Rows from block 6 of the discriminator of a small GAN, named by matrix and row number. Rows with one number belong to one channel. Each number is 500 + 25 x the weight over its row's rms, rounded and kept within 0 to 999. All counts start at 0. Numbers have three digits each. After the name is the row's rms in percent of the matrix's.
Before each channel's rows are labels from the 100 images, of 14976, where the channel reaches its highest value: "top examples" is what is common among them. Only what is clearly more common there than usual is listed. The data: stained colorectal tissue patches (NCT-CRC-HE-100K). In brackets: how many of the 100.
# convs0: first 3x3 conv, stride 2 (discriminator.blocks.6.convs.0.weight, 192x112x3x3, standardized in use, each kernel summed), inputs 0-111
# convs1: second 3x3 conv (discriminator.blocks.6.convs.1.weight, 192x192x3x3, standardized in use, transposed, each kernel summed), outputs 0-95

top examples: tissue: normal colon mucosa (39)
convs0.131 101:476510523535493502481502530516525510501513545503489476499520491516487514509528500477467481551486510517496523448532516534543491484495522563503518546508502477492558511470554517486518476525559525541533494490452495482502503505515548468494541463494552544534504496517525515519518521490509482497538510506493505531509530499537498487508497516507
convs1.131 096:543540509476480511517477493532507503497501475500523456481503481503515460474464480507523523522506491461498523479433488503526483510501529534511519526511486510510488508499483518492512539541477465542525531534529514542541490503492511514486527467560452510496528484538503481481490495505513542500

top examples: tissue: normal colon mucosa (56); tissue: mucus (32)
convs0.44 113:485495508497516508506519526528484524509515567539507549516527493508542497538514518535533544495485524509466528494518507497515495491530505537542529481500520490511515510492534505502490546512481532509452506524509517459535481507533542542536486494493534490534528489522512502515493512531508511542487474568529544533514523519512494542504533522502
convs1.44 112:527494520495479513520497550494514515525507525515533540527505505523545511530502527505521512522514477524516485501483491521550479496502496523511541533536503497503537529538549529529532490491504525516489512528499517557522509509526512529497500522522506534544522514490549466546466532512527495521

top examples: tissue: normal colon mucosa (34)
convs0.18 101:475492543508491485498487514518501497494505512515508518483491541522481526534503499499526472496520513479479502460564529491524510475525501495510513519520532526511568502508548551481558485492537517521493545513498521502493517514540567495517490511524551516524474503508499470520494485538494521509506550506527538541500536488529557496506518521505
convs1.18 099:529547510478512515524531485497542530521536489480534497493500519512530521542523517526492473522539491518498514502498503476520465503485566497476465501498504518507482515512497539516480545511527489479497488514466529529537475498497559564499533469559499500518528495468512501508527494520490504535

top examples: tissue: tumour epithelium (49); tissue: smooth muscle (43)
convs0.102 088:474501498521495543538508490524501512516495468519485509545523508463515599473522483517525511488510510507522461487507511475495516491532534516515504522479519501492476551523500509488502492461548495505556509552472509464505504526468484472462501510509509535534490514520558519496500498557494513498516530502509526503466518516480491461496547511493
convs1.102 094:520475528532496493534508488527548488490519525465473522516499543543515554481533506530531503537466487550502492553473549507538531513511502495527515513550462513471488527505490523517514523498507558518492508522517538539527516495550540455512517511508570502510497504478499503495506492509548509534

top examples: tissue: smooth muscle (67)
convs0.144 099:517554506500508550516516507526477507546480478535556494523518449483537490500514525520501506480508489515510471475464527512492507497488569503477482464501542532490526485445516517516521536505465511487518478519506506504499528462506502462542482427498477511509514508523482481527505505525490489490489540473489490512521474470440490492479495483522
convs1.144 103:455475525536472512499473504464454469535521540525536533489504488487518511513485528494479516496504525541511513523475528478505468523494490477535514518509514528511476560504507477500507467526515545488479495537556561497497529488478493480539481529526569476512501524517507509549497481505509513528

top examples: tissue: tumour epithelium (44); tissue: smooth muscle (31)
convs0.132 091:507501518478498463497520518551497564475504506504516530543558496478509527534490539551520517517514536500472499508489487499525472501552516524513533522468523523503463499534517486529517519525534541543485485542494524504521504518521542478512528501484517483490514532477509526546531519507509521503524498488524550508485518550512516481491531495468
convs1.132 106:537507516499517452507521508521529535527527520520489491509552540515528536524502504537521507513540486516472531541517485520504522515553490475504487501524481524493521523538523428492532530500490512525518514559527526491512507496488490484506497550513530468503508494508541498526512511526553497479

top examples: tissue: tumour epithelium (50)
convs0.3 104:517466446503510519478520555513528477510482484508510468530512450455535497475486496540462507470509475490469487458468499506500492497493534483515555483473486473496481462515516520499522535469517448512469488455514470481485522498513508457485504466495506477456473489511502466472480465468456498485525513537489465472488486457490513503489480489493
convs1.3 098:503506512473481530462472479506518535543460515491531496502536486453490490475503556464485495423502496497474517524465549488503518499486518511572533507533541563501478470506520559505507518525518522506508510466559461504488508510530528531520519515540525499487475532540478483478541489506506499514

top examples: tissue: debris (43)
convs0.110 094:533495522474521524501540514529513509512511496538477534511501527465485546482481542535525509494546500516506518507518471491535487529497496518530574495533516531510506533534511509518481508441489538508490518527516517517487475518508502503496519530528509477530483518502520529492538467509489546514512463520520546558544510493510473489502524552502
convs1.110 100:523503519480533502484517495509560554518542467548502471531504507549519549512523520525547531536537492492492541508510458522558502496498482501496466505511485535496515518493465526529552508457491520505520481516524542504504502506498469540544499510458511502508496503467503479521529539534506529498

top examples: tissue: lymphocytes (43); tissue: tumour epithelium (38)
convs0.11 099:509483543490468516459505494524498522510488451525543528533516536490496560519501529516495543514532508484437484478479474487520530490502517513497514510488523532495488499515519503529516525492529465503491546528523496496508521519469501475465543500467499490508521469551514462500498481473498571481521492471517472502497453488498490533488488531455
convs1.11 103:487494517506493527492476509451522528506546485511534518528545501522514482525544507506510521517492561509541523514499536504524498532511464516497534531500536515516516537494536510506551527491512514514504502564481519513488513538499477478524452556511502478530485526485516517528519485525497534507

top examples: tissue: tumour epithelium (59); tissue: smooth muscle (33)
convs0.162 091:486505496502491520531511517537483492479491502521526464536505509503521509474465463513544487505465513493539526470519480515514488503526474524515522518528506492508537523480560580490460521476496481521547548493537494447497502521525468513520493521536477471499494529470527492523508496530540504495525507533525497531500524506552522516501474512539
convs1.162 096:515501519522500506462515497545512487514504522475536516507484526504524530484450555445532483520474471528494510510462512469497507522492506537542504480502487540504520528496546549518498491551505554486488516522498528535488519517513528509506558507491530465528496530483489456505492470521533512532

top examples: tissue: mucus (38); tissue: normal colon mucosa (36)
convs0.78 101:526493527477480519510533488488528516484474483550470522533524511505520516506496518544524529539528470494464539459513513477510515499520486484533550524512515534512482502554516519501505515493505492528463545508490503446492562524508519504528546518514517506513521507481525539558516516529521543470538501500501534520526500517511509504521537522505
convs1.78 099:542504502534510485472486505482519507519515490529485476511517514499501526512491510529544465500530498458484502538497523491566535517522496467486504491510525511554514528517497467532573508496483506498519496519477513488509522502526507524530516502492502545514509557532482499475547528508501516502

top examples: tissue: normal colon mucosa (76)
convs0.90 105:510499536549534524461490546534528530469520533533494499499531500572520490532491502521518501488494499524460521481531506488523519514492471482526492547521512490479543512514508502507534504489509572522519494493495471520535488518474569495509514504496516466519531530505493458510534521519513515510531517522511508527523537509511508524522482546485
convs1.90 096:533540524472524509521495527487519516566504474511546488501498488502508487540508506508507529514563499482487494508503446502521448483482555495487475507512531531507534489502535517474491497521522472521537527516477508508464530492513489541532456467506473510507543520508494525536456520529520541425

top examples: tissue: normal colon mucosa (53)
convs0.116 094:482503489518522536530505489496500497488488509561536468482518499527517536487475494495507507483511530476484532493515542518485534528524524525465523541498495476507534503509553502512468543504489493523581510492485504448537462536504505504502510487536492460477525485495487494505519514513504500462484463505491495496521518510580534554516503498522
convs1.116 111:516511513504518483481469515511527478500528516493490482498504494487505471486501478485521529529516487533473537554452499518525505530511522511550519502487530527509510516525521501509500508524510503542456519535461475516543514485532522485498508494521524466519464484536504513478483467534560535484

top examples: tissue: mucus (33); tissue: normal colon mucosa (30)
convs0.154 104:531493487500502488510527529537536539534507544498468501479500483540517519512490531504520504535502530510517523480531513515540516463510470534505553504467519501539507506537564525522514489518534521486492466554468522476509505527551536488496525518514551502529522527523484502471528503503517486514523532507529512533525522487551524511521510501489
convs1.154 099:497536525515523518470507518514501544535501473540494476493542540526535533501509539512579480538520460500475505512459489525561510495507519508491513528498471534513511494464500513517550527531497504515530510532523511525536513517523486552522525525567510494524521500539482483504530525524488507517

top examples: tissue: normal colon mucosa (43)
convs0.136 101:469512509504527460521493501499520513495525551527477516476485511478461523503451494500525507529511483470546492515537502504508503476529527531538499459531479528512537538519493497470478497475474499455529504531494467472456476474507481510516497490552523488548480547497507535514557493512524491530510494460527511545497489506502500441515509519482
convs1.136 089:530480540524531510488519509496469482489501444499493482515480528558534514464488522512531499579514498455496528513469511497528552496527487511496530451528463528512488524450431500510535501467476473530495457507535547505501537518500495490482479502441510495484457489497480455487477536524468519499

top examples: tissue: debris (36)
convs0.50 093:509489511535520511519518528497515513474517533515490506525522481504490515497504517539517523510496508531523535476509516538553491531499496577523560483513512518493509493539532495502511502496537526503519493482476477512525483499558532523499514490542524522527480488501506533531542523518501503548505510522502534539534538494562525520521498559518
convs1.50 101:518531526500494519478512514524560504468503501522524456522546487523490516517477454505528526505510481519456518523484452530527514483492508536474558528517497520539496493533495510500481524492442519539517533529511509527546489512528520514503539446517525506501545488509555441522516527532527528514

top examples: tissue: normal colon mucosa (40)
convs0.134 087:559506493467469539475516532498524483514487498530518493555503486452510556485473525552537528483531491491502480487486499483511505445514494480514529485492543491485496543498522521514511504483499496543481488498490499500531508555473512505475488463486466524459521495534511418488513503498483507491536514472509482460510497493492463475499488530503
convs1.134 106:481483521557497558486517458505534532532481464526497523498522501522501536512508500492519476516521510494501506556502479477530547504526482523504508485495496527497486485481510469515536551571515483515470484533482528535497488488532469546518532506498537497505483506502486540538528520501520542525

top examples: tissue: debris (30)
convs0.29 081:532454477508444462507500490506539468497529505476450488466513491513420521499501532495492482514492516494476451448490504519497489480485471502494545482479486480492491539517506510471498494527495531495468485478524459513486510547565513476509513474501532504499524498505492468515515477465510520512543498544504469492534473477524514481514534479489
convs1.29 090:520527481503507491476471510522520548539457474538475497506498514526538526519436530488540499498532491532496483512514498495483476480520515524493465486466516504535546516487461481496527489568510500499523488476497502499480491501529484544530538470514514509523510537522468483478495515488478539523

top examples: tissue: debris (41); tissue: mucus (28)
convs0.45 104:497486493534490499493537503535512519519536507468551541490522486504492526522527541494505543517496536521490510491526541505515510529503537538504474510515550518519503470526512524507536551520512507518458511499512491469515504514528535511526518523474561487489483517502502529542503513542527494472545508566526495515532481510506535522544520509515
convs1.45 101:532483507499476466470473512512489500547511473473504531518518520498522492520475543491486462480479530487532528505483498519477480535523493529475505491466544539523510514537522483511548501508506518505537476531476535504515519515530436509513498509516497512490481538552484515523490547518527499486

top examples: tissue: debris (37); tissue: smooth muscle (33)
convs0.43 120:472492529472526502526521485531490519487548517496459537477490523477449453512536513484519498505505514514518498506516495508524497515486504501486464535562484526481526561527489511489483456466519549505525511519504499516519480507455501509514507522509525463588524502479473527491532513532518512517489491463537493516509508531496488486491491552505
convs1.43 106:508520534496476490518491536491491473512549471528546482535473495567514468481459485521529541558515446479474501450473456491518491536520504521458509496500460504493527497508488497522477475487456486492508431527508518483525545500485474518508510483471472460494504494476509437482481509530485528471

top examples: tissue: smooth muscle (37); tissue: tumour epithelium (36)
convs0.182 096:539523508496525497527519496514520549489505508530478548466504506538445495505497539497529503492543533485504523485547518516529523513520494534513481562509513513492523526540517519494473481455526525512526528519473496514511506489500508518498537535538525455547506540519511522513550522558504516526499502488500512544531497493518533506521497519517
convs1.182 081:516542535521524490494489522518550509467554474537505421513485514556526516502517514507526507567571472506482537517507463515543480508494492509487495527501493502522504528513522462534496489497496509498508513542510523490545536498488496494512497486486519500494519487496475476509528515548529537497

top examples: tissue: smooth muscle (43); tissue: tumour epithelium (40)
convs0.25 111:445508500539486512506504500509495515495555542479512494491490513486524506489516495479527523538498529514521524496512517502476501503536493564499485532485485469468554480488491513521488509528520495495527530521505508461477516557518487501515491489521546480508539518532537495506578485524547461505506506515501468536518519480561538510506484488525
convs1.25 102:526537503529483462485488510492498485530497517474507484479510508494529458453443479499508526512517489490535512490461480487487467516498506538558527532459475503548495486462471502446505457531493506509518466512507470545541508504513541521479512469487457523522503513522514471517500499516508525499

top examples: tissue: tumour epithelium (42); tissue: smooth muscle (36)
convs0.35 101:524526482540534519508548524535479492523490495534517521535544521520538503506522513500542547507512564507468527497474510521562473507513505462528502517511483505491446440517506508509531513528515512533493498514509543491506512503528563503502525520550516495506526506478519460517484521507511505508482514510491515537503532528528528519493485520511
convs1.35 106:473513535477482524540530530476542511522538493531542521526495533528506479515497531502522512524519491542486497511487519502509529523523498486549518512534518555517528522541564516549493556494498514492507509532459540502518532490523510501490546532542474487534514498516514488493534498500521506528

top examples: tissue: debris (49)
convs0.119 097:497482526534504478457522512496494468489523478510512511496529505511545511509535527487493519477474550527498535456485520536555525496518531455502476514532532487498514476468488522504539540493526514515480531459505530487537476480492511509503506512472538491525501477465484495501468514492468535476483474520501536513519531519476528439552477489536
convs1.119 099:509506512468468534542492503496505492522519497503561506525530569486489484530487517525496525502474504472496501460478504516506480548515544478471510520536495556516497517538542486542455491490500518491516492514502530507477522523498460499494482523531466454511531513512519516475491528488493499505

top examples: tissue: tumour epithelium (52); tissue: smooth muscle (34)
convs0.139 106:523492488552523486470528503505509480550493523508531477481519475466502524541517490515480543511510462480493515504507553522496517510510529493523485515523531528492521458536463507498527490525492495502540519489500533505512495497492510500522515532565530532484474497510513527529490521535478542488477522467500583539540515507464525486508531491527
convs1.139 118:526483509506524529553530506510511445511535521517524505523479539518509520510509510543536528509507534564500525559538477533510529511579479535484508506522478517494515554505474523513526497486501536517502480506505518506522510520493503500491503488511534467537505480516520499523477532512502499528

top examples: tissue: mucus (41); tissue: normal colon mucosa (29)
convs0.32 089:503487481521557525473543548527500524532504528516529456516572465523516526528488497502510511527517494478472530478514521547542486511497513462537527480491502533523500498522507477520539520519522499494465498494484525460538540488516535489534508483510505513502520474473532487536463519503512535504492492532524504522518501516537550515502514528481
convs1.32 106:502510498491493528491519529510520504566539525528522473534550511528532497544494516512497515488524517518484509526502468506518530509532515541506555512530530504514538543513502484527550530440488528533519494528476532487519504494530535493475493507545520531525487494538522491521502535525518508517

top examples: tissue: tumour epithelium (51)
convs0.120 138:524434479522481489491490503475507480552451492513520441494504470488534509484488479474465489484522512507492491498472475498445503475501497492467505475472498463491469502464503493516516530526465451501488488473487511518488515496506506476452471481462498531470478456493478455480493485459472492474502498526458489465472503462475467507478507448481
convs1.120 095:460495448516482534494489480522491500490469520478503528499480470437512486495492498498483489424493498517524463483501509473520508470471502519516503511477540465489497468487493486470468514545507508508496505451492455521489452487500549493462512485487493509522494496496481535479498490491488463505

top examples: tissue: smooth muscle (76)
convs0.126 109:497518506533517525518489505476534535508492522487492521487558501554542526516502498521507481488533559538524511504503489551552510502500490498508512543505517533500496481523523500532502488493530514500503511520489525483537516519484541522479522514501520519571544492516473522566524503523537538518505497529489519548497540507501539518517518513513
convs1.126 101:543530495512503511535526517517513492516553507540534458521514522530538540513472479522517506519515493482464518497507472523512505536546525513470551526489479486534524533508522484504533521531482475503542496566444508512533506510468521522500510467538484467494550435511511535476513516513501528532

top examples: tissue: debris (32)
convs0.125 083:514509510563543472501489513532504487455490506556502503506537496520488522508469515514541509483480465517478530476527508488525506520523543521532517486458530520485497495523513510481529529455511509521525492464448494515501523502509519489483529522512532515500478511547568526530478528489511498495497516510519483511552520519560460480488505519530
convs1.125 102:519510529483546497521505497580532540501510526508525431513501502532488496507503470506490521530550532539505538519485473524522483497469527518502544498530478536490492526478483474534549525441474560538510527522475527537503495528527487494508472511511500484517529450515498474545513520534505494522

top examples: tissue: smooth muscle (38)
convs0.47 124:441498537474511495519509464516482500472566504486519531475462528470475469511509486486533509520466526487514489491526509504506500492494472528517483519546482544507541533528518520484462520448526536526538518531498482469498506503483498551525506518508527464542530528503472522514535498538512514502461513481538488531500497535509477482486484526505
convs1.47 095:505530517495471509534496543514475492505542464496548470521514492530519492500465505497531541533510468503445499446475469478504474545479508505467486493524442508485535527504480520530487455482469497478499462520478539515541526477505490496498506497476474484513484529465545429512517487528490521499

top examples: tissue: debris (44)
convs0.133 105:496491522491517490522501468522511510491524521487419516491481529489463505489539532489515477484506500535521517505518478495492510539488486512489479523569482524465520547524508524492495446458528539528522521509505513521508493537511520506514515518518518481557529468500502517497542521512517521545512491474521529513517532534530490485499501571513
convs1.133 087:524523522501457516491497520462520488532554463534559480544500480534524475485460452525513531540532455491471510464460450480535491509508532529466498507523498521507525489501522510493468503503469487485506468514499487494529522501510470536506516500470467468512549534505515449463497496509527542463

top examples: tissue: lymphocytes (49)
convs0.97 081:482526504515489509448523485483467509519476523500518522507531499487488549548479510506481526553479519467439492470491520533534507533497579479519465556492523510490468482535490514506533491507486468523506505511489506472487463486499533514504531472498488538502472506490502480533445511479466507493497552472489514492495514542485503492529523485505
convs1.97 096:543486529476507532587509520494509465485512511478514493519529509495484515526514500513485482487481527545517513542492554526493514550513488508461499517514495503493496528558472455517506514468498529486449515537487523461548521507516501490462517532576507486502506502517506532521505491508484510487

top examples: tissue: normal colon mucosa (33); tissue: mucus (26)
convs0.143 103:526504474461519496473532529513516539525513503521507480552521480536540528529485507525515529511512482464468523504483514511549497507518530498563510505458494492544481511509512478532522545477518532533478507459475511467507528473526559504505543501490519518500511471527542523498472529522530497508530533511516491520542502494473540517511511493506
convs1.143 117:488496515505525523517532510517498544545525504531530486512532534503517490535519496513528507488514537500482537513527485549511516526529500523510508507523521529515508522526509506543529557487509519512530508564495531520512517540541507527536508507541487520527533526545523518499525543512528523520

top examples: tissue: debris (47)
convs0.12 102:490513541524486473503513516505500521509534524492436518503481513492458504497508545505508501508512478519533518504508508539538489499499532553503515528519471486464516528487496486472464447540539536486513502554508486529470481478489481477511527496512512503575509566513527528485525517501490526537540497506523516524517480477496538492542511508503
convs1.12 095:534505521483465494511516502523510495498497447494472503489510491508524512477414529533534503505514440464469514466465508512507509493525472499515439530491426517518522519465474541508482470502489481522540474535549519494504530504488474488523516515481471529513497538508483445485496541495465512479

top examples: tissue: smooth muscle (46); tissue: tumour epithelium (44)
convs0.137 099:503518496512491515472540521535513511533507506492518510512546501529548512512475530521555537499504533470463511504493489528560505511519485500545508495466504471519441516502504470544533510536504514518500514461510561496501460478516563491527501521485552500502502487504532490499497511542519523520481521469509527536487486504531547504510508494495
convs1.137 100:501496512506499535539546517504541500531534502532506504516524560509526496543528509536534504500514516524472533516510478515511532540561500509520510500521505521516523532541523515543531520480494492520532490541495531524528523518531520533525509512520495508527507520533506511520521511507500528546

top examples: tissue: normal colon mucosa (26)
convs0.146 096:537494527490532524505529536528511518502512533546508494524525479510531538485513499532546534490514514505469494503507531506537512533509525520550557479528542511510529486541520503489517518495540525500469510512531520503491505524534526521538507509514523529507502503512528559518519511513524532516504515522519524534539510484539487511554516548534
convs1.146 105:523522505521500544524512494496523521517497499531495500530499508508515531516512516518531507486546492507505506527508468525513495502497529535499504526531511523527480484515510525519519519486493546524540518499499531506515495525543511532523513517506532522533530526528565491529530515517522503511

top examples: tissue: tumour epithelium (50); tissue: smooth muscle (43)
convs0.98 087:495533533533535486483547500531499501494495462544513513526551510548537549548498484508503507557489482474462524513483476517502543497532506496494511529501499517494525476497469521480493512491503513577498518551505498493487482492492525498529517486548502457506472522509515493512469522520510512521517489495476514494499493553491538533525503468543
convs1.98 100:496535514495523484537512522469507520522500496525530495497533494493449504512524488508466497508488530515470490506508508536453535525489493454548457500549497540510522562540528483550538543476519540506456539521454557452502535490501501500500499515503480477501484520520502533510485491521516485503

top examples: tissue: tumour epithelium (53)
convs0.163 139:525450463518488499493504516464512477549440487522525453506504465484523508490495482495472486478521504516479476486467461489463503479509499497469522468459514456499467504473513503513523538512473450502471484476496495499488537488514508476462478482467502524463481465500496441482484474469486496482515497521460488474472499465460470492475509454472
convs1.163 096:466473448494491549479484477520456502502446517491495531504501487446491485488496523489512486417477494502540464497499519493503495460467506535507528492487539482496480488493481484469514533537496501487492489477517452540483462505510525494480505505516524511496496494501501509472502495473476480516

top examples: tissue: smooth muscle (39); tissue: debris (31)
convs0.89 104:539521513513502533507531530518539516495508517536502513520525498543513530533486515529517524516529527493501540477526506530568530498545506542536539512481543511514484479554536536508511512499544532512492523512473509469509507505523538497516543509525524506522517520515529519523503534522485523507521528505523509526533515500535551510536531505496
convs1.89 114:514509527518504478488492528517548527500524494515519451505533522526516518542475504513528509510517501531488532531500459541539503523516510507474517527500506509523538520523517486510501501494481518540545528547503532490523522518503501515509513522537531523532528504536525486518528541527524524540

top examples: tissue: smooth muscle (38)
convs0.114 098:496519517503463466526503488547487508476558523452466530487510503513491513512512542516510494510502495530536495498503503528524525471555498537515484505513481529475491513503483485482466438515520540517517534512477489492462494520471475493516563492511501507560501543531538534489552507519507514540526473502520471530533489516494510520529514500499
convs1.114 069:502473528551478489477523527517507466495501465499512489496466519535508500503418458523490477546509495489500494501496478497480506503538501486487476506492435506532502513468470509503481468475487493542549489534517523508500523494494458471520513461495489500517495521510481449499489536486501522445

top examples: tissue: tumour epithelium (34); tissue: normal colon mucosa (32)
convs0.55 096:501456500527490530441559504501529534540505485543533483499524482531519509547530482529479520490493500500440465498501488469495505529495511479500467533519503462496491487499494520526524528511499500535467462456479484521535505476516568496507494475495485516455498502517493490472469523476514490504527511532507448475500515489490491507501511499438
convs1.55 097:501523500493517445520459537481492548538514475502519485516541476471482465528490515490494522475524514492485505504485476505522477537493521514461493515492549541519528479517519498517522527532492517505491518537516472475523517500561499510506460474533471515509501556549479525523514512520513512482

top examples: tissue: tumour epithelium (44)
convs0.183 095:511488492465457460494482443501451475512513530466495487473508502486485491513466507477517475503522500451493511524488471504457479448496481493464486443493458506469453513482478468520482508551464484516499485467499474565463525522494512499478502503464480494497529486522458491468512469488517522522488462497508490468480515502483472527482486474488
convs1.183 086:509556513468483505518537489482513560567512507514489514523469431510500528501450474476500510515528507524486480481539494493491474501513495500489519513470510468497507493507502489497483522512481514512477483504501517503488497505535514530464535450465486511523490469475468472479498508508490526501

top examples: tissue: normal colon mucosa (55)
convs0.130 095:528506505512489518502519519504536499460489518573464511515521485522528560513506507539539512474534512476491492473516520546558525507519466528553522511464551499520515518516537542497498521504549507496501529493489494510503510513501498514499505508508541481499540537502496498535454486493517480544501503518494508515536509479538527523535534487523
convs1.130 105:521536515503488502498510510539557557533491511522513498533514520517503548535538512462511494505551493523486518559500473524512492507500537524491502526503519483514521473519514539494496505505515544528529528530482516535504494527517488528520515502548550512510524484492484505494526507507504507517

top examples: tissue: tumour epithelium (41); tissue: smooth muscle (31)
convs0.20 087:541517500510565535477502514542516532493515460518513514514521496532513546511531525495496516505520492519470515494482506510548524516571559486534489510498505495501520487501519514515544513470521514503532539536478521493536475514506534507532572529511488512517503503506533494519491543535498524479531513472498515493529547536516526492495489517511
convs1.20 096:520476533458533537532532486541533503525542515523534473516502516516486499531481472513508508516523521481534541512479529544501516505501504503510514490529464551512469499514481504513492532467537546530535507535529525486538539494520503509542512531533511458499522504517522502511530512532496499481

top examples: tissue: normal colon mucosa (67)
convs0.51 116:447494544488490496525529477513507498478528529503504512484498520506482465515490475468539506533514543495524493489523513500521499483504459493514474529540472532513537538508529534480491491429525521528551529508489489475510523514492528491509480512502561468541528496496487528512528518524531504496527484479530508514501537521514497418490517515517
convs1.51 081:518565513519462526511508519536491514500523486483553484514514523544527474484456495488531491544496455438474505460477486492495497538491520530495506498472446529496508511473503499501514497524451459465489460543489532517522507498486514544500513526482466435499512501514487459490507493478479521532

top examples: tissue: tumour epithelium (35); tissue: normal colon mucosa (27)
convs0.52 097:493503504563503520498516534500512494512473542515498493525513486512545503466494475512466517492475500518525535454488493545555520478514516506516541480513495504501543488493532549515541498498543495543512502485468491494485482494512551487504534516524554480507499494452495515486471537471464474479535510519503527520522543506485544506515484519546
convs1.52 111:538539512448483544513523476552515514516496491477522497489524519485511508495489519521511500493499482474487519491463535516491560521497530509530482513492488556490489490485504552496455562498479499487509526509521516503508514506506470502527547506511485463492505504543494468472539534491495510527

top examples: tissue: debris (43)
convs0.180 096:469509521547480502512504502525508537516532492523472532485472500505459511509525516514517503474484519522548504495535518540530480503528520543504498530560487483497522539511504512463459482508536534500514530529540489488503461484480512501510527515534533440551514554481501532499530530519519518535501505507531490548520511523504510509506478513543
convs1.180 086:525528524511469501520492517495518483492528469482525449483521512521517497529422504507543493522498437491468511492444472504526503517534477522517481503522478533502510500523540540502459482519496474503500518562525534491529522529479478490536526477490484499500523530507525457485511504519507528521

top examples: tissue: mucus (26)
convs0.100 099:516490488508497493467525483515489495513475537513497469487506498509497535551538493489493532526468497478489521493478534551503555521523527496514465470482527554508468475510487475544517507494536486538520504514490567474478525480500512489480517539510516505485514485498518505521445520518488528521485492486506564538547488515500521553486534473508
convs1.100 098:539520521486481516526521517521507488510523521502551489524472523515513494536479473516524495502508514525465513525548489499509509527543503494474573509491492484510517539506512507491512464479455521525536499501476515494529521510503514496488529469526487452489485491476507488514513526522493504493

top examples: tissue: normal colon mucosa (56); tissue: mucus (26)
convs0.96 094:496484511521518485462490526543503501495522479491533545524478516489536481511504531515527546538546481510463485477518494478484490496520499541508499487520522456513538513516496491517490497516496552434526507484485531500505456513506551506523445483512524512498491484512496500490535514497492484487508517571517550526512560474531485522478526524492
convs1.96 100:514487524513510513518502514509517480495522491492534493482528520484530509556531487487505525509524465524459508521473475498530524519478499511514490509522518491506515477505509515488476498507499506513524521527497503539509525531533501533475512481486485484530553525520544504568466518528492540482

top examples: tissue: tumour epithelium (52)
convs0.71 095:514529511501507508542489526522494550500518516451533507491526496493491510465467513487536527501477502511567532469485494543541503490521478482513505489505505499500518511477472538508513486513530512512501511494494470482491540535519479480533563515501487510547487546551558505500524549499501508482557505509496510492534494500510528517569508499500
convs1.71 092:519471515518489524454506504503522466487503520500494507516482539530509499491441512510470437518509502497527480496489501532473553516535498496494519509495463525525501531462496485537527492505512510507542484533486533479489513511530470503517509490490518525490536507538454483500476515504493514500

top examples: tissue: smooth muscle (61)
convs0.123 120:452513530505510488527504464538475516495570529489519523488486533478445469501526492478515528537466516499505508507517504513501505499491506515516464512551490546510554528542490511497496540474514556515543513518513484505497489525445504510531510519501514474559507519490467523507518518540520499498467505467554499517513493524506486520493504534492
convs1.123 094:513535536503488504539482536516476471514548463491552508535493497534522467515465493514511553540516483514475504433485497496500455560504522516468504471525462482480512515519465524526499486474485496509515437515501526490524532499520494492500497499474487481500452523472538488519493505541510534471

top examples: tissue: smooth muscle (56); tissue: tumour epithelium (38)
convs0.7 096:520508460522524516499539541514518516528514491514510565519522493518508526503494497557527526488514526517496516504550492466525525510534486554525550485494498518512516485548496494531506502517545497532513500528499547513509521507521526530516536473519514521514508525482551514522490516552504521497514542502513566490519490489530514512499547506521
convs1.7 103:517493524519514461498520499496549528513528523533498497489496529519527535529499508545546489507522466482463520538492504544538537511519491470487499527542515536511488520518516474556517507491473518509492513542509538509540504497524492498523510539519535530525529474477523491503532558520512518509

top examples: tissue: tumour epithelium (52); tissue: smooth muscle (41)
convs0.149 097:529486468477518508497488494508527458519510505471495509503527508504498454508485477500493455528522463500485503533495461512457500476517482513483489464522456485470487507439521433546479484556466507513491463474517516535495508496509506523485467449491458526519512456518470515500554473515513525516443514493492522481489524515513483501495479522510
convs1.149 101:488521523508502513494520510459506493522521507525514478501508473529535498475483437509497551518479528516478504522521464505520497508519491507513469530476509533517531529502506488517440508485470504523522502500496510501520524498524554503489546433471479499542504486540565483497498525503500520505

top examples: tissue: tumour epithelium (45)
convs0.158 096:515487495512548489480493530493521484529559559505513489489551488506521504506527542482484531510486530491492482529471524528496483503480477483532451533502488524539563507489504473557518531518494504485492455466487523516486554507524491494501527499461475527529505471508522512507504527463533500510512495527558492483554506522492505525498501501501
convs1.158 107:524511503510474511482467516483496499532539506507540473514500475482542439539468444491469520494513536502488535501490489541492467510560511548491532513504504529520514516507481509539479520487507470538509510518512549517489509540512505484532526425507471505517509524537515490467497537492515527462